Weights of a small self-supervised audio encoder (BEST-RQ).
Model: 3.49M parameters, layers 12, width 256.
Training: soap at rate 0.0026, batches of 256.
Data: trained on acted Russian speech (Dusha), 26041 training examples, 138.6 epochs.
Rows from block 8, named by matrix and row number. Rows with one number belong to one neuron. Each number is 128 + 24 x the weight over the matrix's rms, rounded and kept within 0 to 255. All counts start at 0.
# u: gMLP up (value half) (model.blocks.8.mixer.u.weight, 336x256), inputs 0-127
# v: gMLP up (gate half) (model.blocks.8.mixer.v.weight, 336x256), inputs 0-127
# out: gMLP down (model.blocks.8.mixer.out.weight, 256x336, transposed), outputs 0-127
u.93 [128 128 128 128 128 128 128 128 188 128 128 175 128 128 128 128 128 128 157 184 128 128 128 128 128 128 128 128 128 128 128 128 128 101  80 128 128 128 128 128 159 142 103 128 169 186 128 195 128 128 190 128 128 128 128 128 128 184 156 128 128 128 128 128 128 128 128  85 113  90 128 128 157 128 128 128  74 107 128 128 128 128  88 128 108 160 128 189 128 128 128 128 155 163 128  79 128 128 183 161 128 178  79 169 138 181 128 128 105  75  93 128 103 128 128 128 128 155 128 173 163 128 128  67 128 128 151 107]
u.94 [128 128 128 128 158 128 183 156 128 128  77 128 169  99 153 128 128 128  81 128 128 128 128 128 128 106 172  90 105 128 128 148  94 128 128 112 128  99 128 128 128  86 128 128 128 178 128 128 128 128  92 146 128 128 128 170 128 128 128 128 128 128 110 128 128 128 128 128 128 162 128 116 153 100 164  89 128 128 128 128 128 128 147 128 171 128 123 153 100 128 164 128 128 128 167 139 128 128  92 169 128 141 150 128 128 128 128 128 128 128 105 128 128 128 128 128 128 128 128 180 102 128 128 128 128 160 128 139]
u.95 [187 128 128 128 128 100 161 128 128 128 128 128 128 128 128 182 128 128 128 128 128  95 128 128 128 128 100 174 128 128  86 128 128  98 128  65 208 128 128  84 128 128 128 128 128  97  74 179 150 128 128 128 128 116  98 128 128 128 128  33 128 141 128 128  87 128 128  98 128 128 128 128 128  93 128 169 128 105 128 128 128 128 128 128 128 128  68 128 128 128 128 103 128 143 128 128 128 128 128 128 128 188 128 100 128 128 128 128 155  62 104 128 128 128 128 128 195 128 128  74 154 128 111  63 128 109 128 128]
u.96 [128 128 128 128 128 149  91 128 105 128 154 190 138 128 128 128 128  93  76 128 128 128 143 128 128 174 128 128 128 128 128 128  96 128 128 128  73 128 128 128 128 164 128 190 128 179 215 128 128  86 128 128 128 128 128 128 160 161 128 128 128 128 141  96 168 128 179 128 128  58 128 128 128 155 128 171 128 128 128 128 128 128 128 128  87 128 128 165 159 128 194 128 128 128 128 128 128 128 128 112 128 128 128 128 128 188 128 128 128 128 100 128 128 128 128 128 182 128 128  52 128 128 128  84 128 128 128 128]
u.97 [128 128 128 128 148 128 128 128 128 162  77 128 128  85 154 196 128 128 161 128 128 128 128 128 128 111 128 128 128 128 128 128 128  85 128  88 128 128 128 162 128 128 153 128  79 128 128 128  93 146 128 169 115 128 150 128 171 128 146 128 103 128 128 111 128 128 128 128 128 128 128 128 128 128 128 128 128 128 128 128 128 128 160 128 149 128 128 128 160 128 128 128  70 128 128 128 128 149 128 104 128 128 128 128 128 128 128 128 128 128 128  89 128 128 128 128 128 128 161 100 128 128 169 128 128 128 128 128]
u.98 [128 128  82 128 128 128  97  95  39 128 128 128 128 128 128 128 128 128 128 128 128 128 128 128 191  88 128  73 128 178 128  99 128 128 128  95 165 128 128  79 128 128 128 128 128 128 128 128 128 128 162  70 128 128 128 148 128  60 128  90  80 169 162 128 144 128 128 128 128 128 128 128 128  95 128 128 128 168  99 128  98 128 128 128 128 189  95 128 128 128 128 128  83 128 154 128 164  79 202 128 144  61 128 128 128 179 128 162 128 104 128 113 128 103 128  63 151 128 128 128 128  80 128 128 128 128 106  91]
u.99 [128 128 128 128 168 196 113 128  91 128 128 128 128 128 128 128 128 190 128 148 128 166  63 172 128 190 169  86 128 128  93 128 128 128 128 128  86  90 128 128 128  67 162 128 128 128 128 128 128 128 128 128  93  77 128 128 128 128 128 128 128 128 128 128 108 128 128 128 128  78 128 128 128 128 128 128 128 128 158 154 180 128 128 107 128 128 128  84 128 128 128 128 122 128 159 128 128 128 128 128 128 111 185 128 128 128 128  96 128 167 128 135 128 175 164 128 128 128 128 128 179 146 143  64  78  60 128 128]
u.100 [138 128 128 128 128 128 128 105 128 128  75 128 154  87  97  97 128 128 128 160 128 128 128 128  66 155 102 128 128 128 128  80  84 128  86 145 174 128 128 172  96 128 176 165 105 189  93 108 128 148 128 100 128 128 142  89 101 101 128  94 128  90 128 128 128 128 128 128 102 128  87 128 128 128 128 128  79 128  84 128 128 128 128 128 128 128 128 189 128 128 128 163 175  97 128 128 128 128 128 128 128 128 128 128 128  79 207 128 128 128 128 128 128 128  87 128 128 128 128 128 128 128 128 154 128 128 107 114]
u.101 [128 128  80 128 128 128 128  40 128  96 128 128 128 117 128 128 128 128 128 128 128 128 128 128 163 128 165 128 221 128 128  86 146 128 128 159 128 128 128 128 128 128 128  73 128 128  88 128 106 128 128  63 128  53 128 100  64 128 128 128 128 128 128 197 128  93 128 128 128 128 128  89 128 128 128 128 128 128 128  75 128 116 128 128  68  80 128 128 128 128 128 128 170 183 128 128 128 128 128 103 128 128 128 128  97 128 128 172  85 128 128  62 175 128 162  50 128 128  83 128 128 128 128  97 128 128 106 128]
u.102 [128 128 128 128 128 128  71 166 172  68 128 128 128 128 128 128 128 128 128 128 128 128 128 128 128 128 128 128 172 128 128 128 128 175 128 176 128 172 128 128 128 128 128 171 128 128 128 128 128 128 167 128 151 128 128 128 128 128 128 128 128 128 128 128 162 128 128 128 128 128 128 163 128 128  79 128 167 128 128 128 128 128 128 128 128 128 104 128 128 128 133 175 128 128 128 178 128 128 128 173 128 128 109 128  73 128 109 128 128 128 128 128 128 128 128 128 128 193 103 128 202 128 128 128 177 152 128 128]
u.103 [128 128 170 128 128 128 128 111 128 128 128  89 128 128 128 180 128 106 128 128 203 128 128 152 152 128 128  53 128 128 128 128 128 128 128 128 159 128  80 128  95 128 100 100 128 128 128 128 128 128 128 128 128 128 128 128 128 128  64 128 128 128 128 128 128 128 215 128 128 128 214 128 128 128 128 149 128 128 128  82 128 128 128 128 128 159 172  65 128 128 128 128 128 114 128 128 128 128 128 128 128 128  87 128 145  89 128 128 128 147 128 166 190 161 128 128 128 128 128  87 101 104 128 128 187 211 128 128]
u.104 [128 128 128 168 128  89 128 128 128 128 128 128  98 128 128 189  96 128 128 128 128 128 128 128  94 128 128  58 156 128 128 128  91 128 180 158 153 128 128 128 128 172 128 128  79 128 128 128 128 128 140 110 196 128 163 128 128  71  77 128 128 128 128 128 128 128 169 128  89 128 128 128 128 128 128  89 128 128 128 128 128 128 104 128 166 179 128 128 128 128 165 149 128 128 128 128 128  60 128 128 164 179 128 128 128 128 128  57 128 128 128 128 128 128 128 128  78 128  65 128 160 144 190 104 171 128 128 128]
u.105 [128 128 128  85 128  78 128 128 128 128 128 128 166 128 128 128 128  32 128 181 128 128 158 128 107 128  98 204 128 128 128 128 128  60 128 128 128 128 128 173 128 128  90 168 128 161 128 128 128 169 128 128 128 198 128 201 128 128 128 128 128 128 128  19 150 108 128 128 117 128 128 128 128 128 128 128 128 128 128 167 128 128 128  88 103 128 128 128 128 128 128 128 209 128 128  90  96 179 128  70 159 128 118 128 128 128 128 128 128 128 128 128 128 128 128 128 128 128 128 128 128 161 128  83 112 128 128 128]
u.106 [128 189 128 128 159 128 128 120 128 128 128 164 128 128 128  61 102  92 128 128 128 148 164 128 128 128 128 128 128  88 128 128 128 128 128 164 128 128 128 172 105 168 171 128 128 128 128 128 128 175 128  96 157 186 128 128 128 128 128 128 128 182 128 128  83 128 128 128 128 128 169  81 128 128 165 128 160 128 198 148 128 172 128 128 128 128 128 105 128 128 128 148 158 128 128 157 118 156 128 128 128 128  65 128  83 128 128 128 128  84 128 165 128 128 100 128  91 109 128 128 179 128 128 128 128 128 128 128]
u.107 [128 190 155 128 128 128 128 108  80  90 128 128 128 128 128 128 128 128 128 158 128 128 112  71 128 128 128 128 128 128 128 153 101  83 128 128 128 128 128 128 128 128 128 128 128 128 128 128 128 128  67 128 128 167 128 128 200 128 128 128 128 107 165 128 128 128 168 128 128 128 128 128 128 128 128 128 128 128 128 103 176 153 128 128  82 128 128 128 128 128 128 128 128 188 128 152 128 195 128 163  80  69 128 159 128  88  60 128  95 128 128 128 128 128 128 128 128 128 192 128  84 128 128 128 128 128 128 128]
u.108 [154 128 128 147 193 128 174 128  91 165 128 128 128 128 128  93 128  54 128 128 128 128 128 128 139 128 128 107 128 128 128 128 128 128 128 116  78 128 128 128  94 128 128 128 163 128 128 128 128  80 128 128  64 157 128 128 128 128 165 128 128 107  93 128 128 128 128 149 103 128 128 128 128 128 128 128 128 128 128 128 128 128 128 166 128 109 175 128 128 128 172 128 162 128 142 164  79 128 128  81  64 128 128 128 153 128 128 128 128 128 128 174  79 128 128 128 128 180  58 128 128 128 128 128 128 182 128 128]
u.109 [128 128 165 128 128 128  57 128 128 128 128 128  83 128 128 128 128 182 128 128 155 169 128 128 128 150  92 128 128 128  26 128 128  83 128 128 128 128 128 128 128 128 128 128 128 128 153 157 128 128 128 128 128 128 128 128 128 128  68 128 128 128 128  69 128  74 128 128 168 128 128 128 128 128 128 128 168  72 128 150 109 128  98 143 128  99  95 128 164 128 128 128 128 128 128 128 128 128  68 128 128 128 128 128 185 128 128 128 128 128 128 215 128 128 128 128 128 128 128 128 128 128 128 128 128 128 128 128]
u.110 [ 52 128 128 148 128 128 128 128  68 128 128 174 128 128 128 128 128  88 128 128 152  71 128 128 158  97 128 128 128 104 144 128 171 128 114 190 128 128 128 128 128 128 128 128 128 128 175  72  99 179 128 128 128 128 128 128 160 128 128 128 128  82 128  68 108 201 206  73 128 128 128 128 128 128 128 128 128  76  80 148 128  94  54 128 128 128  92 128 128 128 128 114 128 161 128  81 128 128 128 145 128 128 128 128 143 128 128 128 128  63 128 128  62 128 128 169 103 128 128 128 128 128 128 115 149 161 128 128]
v.93 [ 92 128 128 128 128 128 150 128 128 128 128 163 128 128 128 128 128 128 128 128 128 128 147 151 128 128  95 128  92 128 128 128 128 144 128 128 128 128 128 128 128 128 143 128 128 128 128 128 128  92 128 147 108 128 159 168 128 128 128  98 128 128 128  90 115 188 128  87 128 128  83 128 128  72 193 189 128  99 167 128 177 128 128 158 128 128 128 128 128 128  82 186 196 128 128 128 128 128 114 128 128  86 128 128 128  87 128 128 128 171 128 128 165 128 164 128 128 128 128 128 128 128 128 128  73 128 128 128]
v.94 [128 190  73 128 128 128 128 184 128 128 161 128 200 128  87 128 128 128  93 128 128 128 150 128 128 128 128 128 128 170  94 128 119 160 128 128 128 128 128 128 128  75 128 128 128 186  86  87 128 206 128 128 128 128  44 128 128 128  85  84 171 128 128 128 128 128 128 128 178 189 168 128 128  67  91 128 128 128 128  91 128  67 128 151 164 128 128  83  76 128 128 128  91 149 128 128 128 191 128 128 128 128 128 128 128 128 128 128 128 116  28 128 116 128 128 157 203 128 128 128  75 128 128 128 177 128 128  51]
v.95 [128 128  80 128 128 128 128 187 128  56 128 206 128 128 128  88 128 128 105 197  76 128 128 128 128  97  96  77  75 128 100 128 190 128 128 128 128 109 101 128 128  53  94  93 128 128 128  81 128 182 128 128 128 128 128 175 128 128 128 128 128 128 128 128 128  79 128 128 193 128 128 178 182 128  49  66 128 128  88 128  65 128 128 128  65 155 128 128 128  93 128  75 185  48 128 110 128 188 128 128 128 128 128 128  94 128 128 128  84 173 128 128 150 103 161 128  80 128 166 128 160  94 115 128 153 128  76 179]
v.96 [ 84 128 128  90  65 216 128 128 128 128 191 128  96 128 128  84 165 128 128 128  78 128 128 128 128 128 128 128 128 179  85 128 166 128  86 103 102 128 128 177 128 128 128 128 128 128 128 195 128 128 128 128 128 113 109  74 128 128 175 167 128 128 128 128 128  92  89 175 128 128 128 128 128 128 185 128 128 128 128 128 128 128 166 128 128 114 128 128 166 128 128 128  86 128 128 128 128 105 128 200 128 145 128 128 132 128 128 128 157 128  81 128 128 128 178 128 167 171 128  89 128 128 128  73 128 128 128 128]
v.97 [128 128 128 128 128 128 128 128 128 128 177 128 128 128 128 128 186  72 128  93 128 128 128 128 128 181 128 193 128 128 128 128 128 151 128 128 154 128  61 128 128 128 128 128 128 128 128 128 128 128 128  97 128 128  76  97 128 101 162 166 128 128 171 193 128 128 128 128 128 165 156 153 128 128 128 128 128 128 164 128 128 107 156 128 128  94 128 173 128 128 128 205 128 128 128 128 128 171 128 128 128 128 128 146 128 179 128 128  95 128 128 128 128 181  93 128 128 113 128 128 128 128 128 128 128 128  73 128]
v.98 [128 128 101 128 128 128 128 128 128 128 128 128 128  72 128 128 128 128 128 128 128 128 128 224 128 128 128 128 128 128 115 128 200 128 128 128 128 128  64 150 128 128 102 128 128 128 179 128 128 128 128 154 185 128 128 101 169 128 128  76 160 128  78  83 128  83 128 128 172  88 128 128 197 128 128 128 128 128 128  44  75 128 149  89 128 128 128 128 128 128 128 145 128 128 128 128 128 128 128 128  74 152 128 128 128 128 165 128 128 128 128 128 128 128 128 128  81 128 128 128  76 128 128 128 128  77 128 128]
v.99 [128 128  96 155 128 128 128 128 128 128 128 128 128 128 128 128  50 128 153 128 128 128 154 168 170 128 128  62  63 128 128 128 128 170 128 128 101 128 177 128 157 128 128 128 128 128 128 128 128 157 128 150 128 128  90 128 128 128 111 178 159 128 168  95  91  86 128 168 163 117 128 128 105 128  84 211 128 128 128  83 142 128 128 128  83 128 128 128 128 128 128 171 128 128 128 128  45 128 153 128 128 128 128 128 128 128 110 108 128 128 152 128 128 128 128 128 196 128 128 128 128 166 162  72 128 128 128 172]
v.100 [ 41 128  97 102 128  75 128 164 128  88 128 128 128 128  95 128 128 128 108 128 128 128 128 128 178 117 128 128 128 128 128 128 128 128 128 128 181 189 128  53  69 128 128 128 128 128  98  60 128 128 128 128 128 128 128 128 128  91 128 128 128 107 128  87 111 128 128  66 188 128  81 170 128 137 128 128  96 128 148 169 128 128 128 203 152 128 128  73 128 128 174 122 128 128 161 128 128 128 128 128 128 128 128 128 128 128 128 128  87 128 108 128  62 128  65  73 100 128 128 108 128 128 128 167 161 128 128 128]
v.101 [128 128 128  92  76 128 128 104 128 128 128 128 128 128 107 128 128 128 128 128 128  83 128 128 165 177 128  79 128 128 162 128  92 128 128 128  95 128 128 128 112 128 128  96 128 128  82 128 128 128 128 128 128  77 128 128 128 128 128 128  83 128 128 128 176 128 128 128 128 128 128 128 128  95 190  85 128 128 128 128 111 106 128 128 128 128 128 128 128 128  94 128 197 128 128 128 166 157 128  98 128 128 128 128 128  98 128 164 128 128 128 140 128 128 128  47 128 128 108 113 158  70 128 103  96 128 128 128]
v.102 [ 85 128  68 128 128  27 128 128 128 128 128 128 128 184 160  65 128 128 128  85 128 155 128 128 128 128 107 128  87 128  53 103 128 128 128 128 128 128 128 128 128 128 108 128 128 166  93 128 128 128 128 128 196 128 128 128 188 128  63  98 128  78 163 128 128 128 128 185 128 128 128 128 128 128 128 128  81 128 128 128 168 128 128  88 101  95 115 128 107 139  67 128 128 128  60 128 128  75 128 128 128 128 128 128 128 106  80 128  72 128 128  96 128 106 173 101 128 128 128 128  61 128 128 128 128 128 179 128]
v.103 [128  99 128 128 128 128 128 128 128 103 128 128 175 168  99 128 128 128 128 110 128 128 128 128 128 128 128 128 128 139 128  81  90 128 128 128 184 128 128 128 128 185 100  70 128 100 128 128  68 150 128 153 128 128 128 128 128 128 166 155 128  67 128 128 128 198 128 128 128 128 128 128 128 128 128  83 194 128 164 128  96 160 128 128 103 128 128 128 128 128 194 128 128 184 128 128 151 128 194 128 128 165 128 128 128 172 128 128 128 128 128 128 170 128 177 169 128 128 128  88 128 147 128 128 128 128 128 128]
v.104 [128 128 128 128 128  86  56 151 128  82 128 172 128 128 128 128 128 128 128  88 128 128 128 128 155 128 128 128  93 128 128 128 152 128 128 128 128 128  36 128  67 128 128  74 128 128 150 128 128 128 128 204 156 128 128 164 170 128  18 128 128 128 171 128 128  91 128 128 179 128 164 128 155 128 128  86 128 128 161  69 128 128  98 128 180 128 128 128 128 128 128 128 128 128 128 128 128 128 178 128 128 155 156  69  51 128 128 128 191 128 128 128 143 164 128 128  98 128 157 128 128 106 128 128 128 128 128 128]
v.105 [128 128 128 128 128 128 110 154 128  93 128 128 187 128 106 128 128 128 128 128 128 170 128 128 199 179 128 128 128  82 128 128 128 128 128 128 150  95  67 128 128 156 128 128 128 128 153 128 152  67 128 128 128 171 128 159 128 128 128 128 128 128 128 128 128 128 128 128  86 128 128  92 208 128  77 128 128 128 128 128 128 128 128  97 128 175 128 128 128 128  82 128 128 128  81 128 128 177 128 128 101 128 128 212 152 128  91 128 128 128 128 128 128 194 128 168 173 114 144  84 128 128 128 128 128 150 128 128]
v.106 [128 128  76 128 128  75 156  86 128  86 128 128 162 128 128 128 128 128 128 151 128 128 117 155 128 128 128 101 128 128 182  93 128 128  84 128 128 128 128 128 128 128 128 115 128 128  99 128 145 128 128 128 128  75 128  67 170 156 128 193 128 128 128 128 128 128 159 128 128 128 128 128 128 178 153  81 185 128 128 128  93 128 128 128 128 128 128 128 128 128 177 176 128  45 128 128 184  71 128 128 128  84 128 128 128 107 128 176  77 128 184 128 128 128 128 128 128 128 128 128 104 128 164 128 128 128 128 128]
v.107 [160 128 128 128  97 128 167 128 128 233  75 157 128 128 128 128 128  94 128 128 128 128 140 128 128 128 128 128 128 128 128 128 128 128 128 128 128 128 128 128  92 128 128 128  91 128 128 128 128 128 128 128 112 161 128 128 128 128 128 128 128 166 128 128 128 128 166  77 128 128 128 128 128 128 128 128 189 128 128 128 128 128 118  91 128 128 128 128 128 128 128 128 128  84 176 128 128 166  78 109 128 128 128 128  92 128 128 128 128 128 128 128 128 128 128 128 128 128  90 128 116  80 123 128 128 128 128 128]
v.108 [ 81 128  89 128 128 128  57 128 128 128 160 165 128 128 189 128 128 128 128 128 128 128 156 100 128 154 163  99 128 128 128 128  56 201  95 128 128 128 128 128 128 128 128 128 128 128 160 160 128 128 128 128  99 128 110 128 128 128 128 187 128 128 128 128 128 149 181 152 128 128 128 167 128 128 128 128 128 149 174  91 128 128  99 128 169 128 128 128 112 128 128 128  92 128 140 128 191 174 128 128 128 128 128 128 100 128 145 128 128 128  93  67 128 128 128 128  97 165 128 128 128 128 128 128 128  96  67  92]
v.109 [128  83 128 128  99 128 128 175  79 128 128 160 128 128 128 128 128 111 128 187 128 128 128 157 128 107 128 128 128 128 107 180 128 128  73  80 128 128 128 128 128 128 128 128 128  97 128 128 128 128 128 128 128 189 128 116 156 157 128 128 128 128  52 128 230 128 128 128 128 128 128 128 128 128 128 110 128 128 128 128 128 128 178 128 128 128 128 110 128 128 128 128 128 128  86 128 128 128 169 128 128 128 162 158 128 150 128 128 128 128 128 128 128 128  81 163 128 128  79 128 128 128 128 208 128 128  93 142]
v.110 [152  84 128 128 128 157 128 128 114 128  91 128 128 128 162  80 128 128 128 128 102 128 128 128  82 128 128 128  96  63 158 128 128 128 128 128  67 128 128 128 128 128 128 128 128 159 152 169 128 103 155 128 106 166 128 128 112 128 128 128 128 128 128 128 128 128 128 152 128  85 128 128 150 128  92 128 128 117 128 128 128 128 128 108 128  95 128 128 128 128 128  81 128 128  71 181 188 128 128 128 171 128 128 128 128 128 128 128 128  61  94 139 128  76 128 151 163 128 128 128 128 128 128 128 128 128 128 166]
out.93 [128 128  90 128 108 128 128 128 104 128 128 115 109 157 128 128 128 128 106 128 128 128 128 128 128 128 128 199 128 128 128 128 165 183 128 128 171 128 128 128 128 183 128 128 177 128 111 128 128 128 128 128 128 128 128  90  86  81 147 128 184 128 128 128 128 128 128 128 128 128  75 128 128  85 128 128 158 161  93 128 128 128 128 128 128 102 128  44 128 128 128 128 128 128 128 128 128  68  92 128 128 128 106  63 157 128 128 128 128 103 128 128 171 128 128 157 128  87 128 128 174 128 128 128 128 128 128 128]
out.94 [166 128 128  89 128 128  98 128 128 128 156 128 128 128 100 161 171 128 128 128 128 128 128 128 128 171 128 128 128 128 128 128 128 128 128 128 151 128 128 128 202 128 128 128 128 128 128 128 128 181 165 128 128 128 128 100 128 128 128  79 128 128 128 128 128 128 128 128 128 113 128 128 128 128 128 128 109 128 142 128 128  92 144 128 163 128  75 110 128 128 128 128 185 128 128 128 128 103 128 128 128  75  96 128 128 205 128 128 128 128 128 128  95 128 150 128 128 128 172 128 155 128 163 187 128 128  85 128]
out.95 [128  93 128 128 128 128 103 128 128 128 128 128 166 128 128 128 128 193 128 128 128 160 145 173 128  88 167 128 128 158 128 128 128 128 174  85 148 163  70 128 128  74 171 128 184 128 128 128 128 105 128 106 128 128 178 128 128 128  68 128  86 128  88 128 128 128 128 128 128 128 128 154  92 128 128 128 128 165  92 128 128 128 128 128  94 128 128 128 128 128 128 128 128 128  87 147 201 128 128  87 128 128 128 128 128 179 128 128 159 128 128  62 128 128 128 128 128 128 128 128  50 128 128 165 128 128 160 128]
out.96 [128 172 128 128 170 128 128 128 128 128 128 128 128 128 128 128 100 128 177 157 128 128 128 182 128 128 128 128 128 128 128 128 128  75 108 101 128 128  92 172 128 128 128  98 128 128 128 128  84 187 128 128 128 128 128 152 128 128 128 128 128 153 128 128 128 128 128 157 176 128 128 128 128 104 171 128  86 180 128 100 128 102 128  74 175 128  86 115 128 146 128 128 176 128 128 128 128 128 146  68 128 128 160 105 128 128  86 191 128 194 163  24 128 128 170 128 128 128 157 128 128 128 128 128  89 128 128  94]
out.97 [173 128 128 128 128 128 128 128 110 104 128 128 166 128  95 128 128 128 128 128 128 164 108 162 128 174 128 128 128 128 128 128 128 128 128 128 128 128 128 128 128 128 128 128 128 128 128 128 128 128 128 128  90 171 128 128 128  69 128 128  90 128 128 128  95 128 128  66 128  84 128 128 128 128 128  95 128 128 128 128 128  94  94 128 103 128 193 128 128  88 128 128 128 128  81 154 128 128  84 178 128 128 159 128 128 128 128 128  92 128 128 128 164 128 128 128  91  88 128 166 128  95 128  97 128 128 128  81]
out.98 [128 128 128 128 128 128 167 128 128 128 128 128 157  72 183 128 177 128 128 128 128 128 128 128 128 128  88 184 128 128 128 128 128 128 128 128  82  97  84  93 128 128 128 128 128 128  56 128 128  97 128 212 107 128 164 128 128 128 128 128 128 128 159 128  84 128 128 128 128 128 173  46 128 128 128 128 128 128 128 128 163 166 128 128  97 128 128 128 128  97  74  96 128  86  96 128 128 128 128 103 128 128 128  93 128 128 128 128 128 128 128 157 128 128 140 157 128 128 128 128 128 128 128  95 128 128 128 128]
out.99 [128 128 128 128 128 128 128 128 128 217 128 170  50 128 128 128 128 167  93 128 185 180 128  73 167 128 128 128 128 183 128 128 128 152 151 128 128 128 128 128 128 128 156  97 128 128 128  89 128 128 128 128 159 128 151 128 128  81 128 128 128 128 128  47 128 128  84 128 128  79  80 157 128 128 107 128 128 128 128 128 168 172 128 128  91 128 190 128 128 128 128 128 128 165 128 104 128 128 128 101 163 128 128 162 128 152 128 128 128  95 128 128 128 128  87 128 128 128 128 128 152  97 128 128 128 144 128 184]
out.100 [128  72 128 128 147 128 128 128 128  84 128 128 128 154 128 160 128 128 128 106 128 104  86 155 128 128 128 166 128 128 128 128 150 128 177 128 128 168 128  85 128 128 128  87 128 128 128 169  78 128  96  85 166 128 143 196 128 153 128 128 128 128  83 128  88 128 128 128 128 128 128 128 152 170 128 128 128  94 175 128 179 171  82 156 166  94 128 128 128 128 128 128 128 128 128 128 128 190 128  94 128 128 128 128 128 128 128 157 128 128 128 128 128 128 128 128 169 163 128 128 128 128 128 128 155 128 128 128]
out.101 [128 128 128 162 128 173 128 128  82 159 128 128  80 128 128 167 128  59 128 128 111 128 187 128  85 158 128 162 128 128 162 215  89 128 128 128 128 128  62 175  78 111 128 128 128 128 128 128 128 128 128 128 128 128 128 128 128 128 128 128 163 128  98 128 128  99 128  72 128 128 128 128 128  84 128  79 128  92 128 146 128 128 128 128 128 128 166 128 128 128 128 128 128 128 128 128 128 160 128 173 128 128 128 128 128 128 128 128 128 128 128 171 152  90 128 128 128 128 128 128  71 128 128 128 157 189 128 128]
out.102 [128 128 166 128  88  70 128  93 162 128 128 128 128 128 128 142 157 128 128 128 160 128 128 128 128 128 128  88 128 128 128 164  86 156 128  64  97  94 128 128 128 128 128 128 128 149 128 128 128 159 128 174 128 128 175 128 128 128  93  88 128  91 145 128 128  99 128 128 128 128 128 128 128 128 168  88  93 128  98 128 128 177 128 128 128 128 169 161 128 128 128 162 128 164 128 128  97 128 128 128 128 128 193 128 128  62  88 128 128 185 128 128 128 128 128 128 195 128 128 153 114 153 158 128  96 128 108 128]
out.103 [128 128 128 145 128 128 194 128 128 128  88 160 128 128 128 128 168 128  71 128 128 128  85 149 174 111 128 153 128 128 128 128 128 128 128 128 128 176 128 128 128 128 128 160  94 128 128 148 128 161 128 187 115 128 175 128 128 128 128 128  63 172 152 128 128 128  83 128 128 128 128 128 128 128 128 128 128 128 128 180 128 128 128 183  96 128  98 128 182 128 128 128 182 156 128  97 128 128 182  74 128 128 128  59 138 128 128  97 128 128 128 128 128 128 128 170  99 173 155  94  77 128 128  84 128  85 128  91]
out.104 [128 128 128 128 128 128 128 173 161 128 128 189 128 128 128 128 128  88 128 128 175 128 128 128 159 168 128 104 128 128 128 168 128 128 128 128 163 171 189 128  74 146  74 173 165 128 128  81 183 128 157 170 128 153  93 128 128 128 128 128 128 128 128 128 128  82  73 128 128 128  62 128 128  66 128 166 128 128 128  77 128  67 128 128 128 128 173 128 128 128 128 128 128 128 128 128 128 128 128 112 128 128 128 103 128 128  93 128 128 128 128 156 128 128 128 128 128  77 128 128 118 128 128 128 128 166  75 128]
out.105 [128  82 128 128 197 128 128 128 174 154 128 128 128 128 128 128  85 163 128 128 103 128  86 128 128 128 128 128  95 128 163 169 128 128 128 128 128 128 128 128  87 153 128 144 128 128 156 128 157 128 151 128 128 128  87 128 128 128 128 128 128 128 128 128 128 128  93 128 128 165 128 128 128 128  50 186 187 128 128 128 128 128  33 128 155 128 109 128 173 128 168 166 128  78  88 128 128 128 128 128 128 128 128 128 128 128  96 168 128 128 116 128 167  84 148 128 128 135 128 179 170 128 157 128 128 128 128 128]
out.106 [128 128 128 159 128 178 168 128 128 145 128  98 128 128 128 128 128  52  82 128 128  89 128 128  96 128 128 128 128 167  79  54 128 128 190 128 128 128 128 128 128 128 128 128 128 128 128  65 189 128 128  86 160 128 170 166 128 128 128 128 128 159 128 128 128 128 128 106 152 156 101 128 128 128 128 109 163 128  85 128 128 128 128 128 128  85  92 128 128  92 172 141 128  83 128  81 128  74 128  92 128 172 128 128 128 128 128 128 128 128 151  83 128 128 128 128 154 128 128 128 128 128 128 164 154 128 128  81]
out.107 [128 128 128 128 128 128 128 100 128 128 112  75 128 128 128 128 128 128 128 128 128 128 150 128 128  98 128 128 128 215 156 128 128 128 128 128 128  77 128 128 128 161 164  85 183 128 128 100 117  84 174  82 128  65 128  96 128  92 171 152 128 128 128 128 128 128 128  90 128  83 109 128 128 128  79 128 128 208 128  90 128  61  95 128 168 183 128 148 128 128  97 128 166 128 128 128 128 128 174 128 103 128 128 128 128 195 146 128 128 110 109 128 159 128 128  52 128  74 128 169 165  77  91  95 128 128 128 190]
out.108 [128 214 128 156 128 128 128 128 128 128 128 172 128 159 128 128 155 128 128 144 161 128 128 128 128 128 128 128 157 128 128 128 128 181 128 128 128  86 128 128 104 152 128 128 128 128 128 160 128 128 128 128 128 159 128 128 128 128  85 128 167 128 128 128 128 151 128 198 128 128 144 128 128 128 128 128 184 193 128 128 128 128 128  78 128 207 166  71 128 128  90 128 128 128 128 128 171 128 128 171 128 128 128 128 128 128  95  85 128 128 175 128 152 128  98 128 128 113 128 128 128 149 128 128 128 128 128 128]
out.109 [153 128 128 167 128 128 128  76 128 128 128 128 128 128 128 128 105 128 108 128 128 111 128 128 162 128 128 128 128 128 128 128 128 128 128 108 102 128 128 128 128 128 128 128 128  67 128 128 128 128  87 128  71 174 128 128 128 128 128 128 128 128 128 168  91 128 128  94 128 128 128 128 164 128 128 128 128 128 128 128 128 128 128 128  54 128 128 128  43 128 128  90 128 128 128 128 128  96 128  80 128 103 128 128 128 128  71 128 175 128 170 103 128 128 128 128  95 128 128 128 128 128 128 128 128 128 128 128]
out.110 [128 128 128 128 105 147 101 128 128 128 128 128 128 128  85 128 128 128 128 187 128 175 179 128 128 128  81  25 128 128  92 145 110 128 128 128 151 128 128 128 160 128  78  74 128 158 128 173 128 128  88 128 128  72 128 128 110 128 128 128 203 128 128 128 128 128 128 128 101 128  59 128 128 128 128 128 128 128 128 128 128 128 128  84 128  90 128 159  87 128  73 128 128 128 128  90 128 128 128 128 128 128 169 128 128 128 128 128 128 128 128 128  70 128 128 128 128 128 128  87 128 128 128 128  91 128 128 128]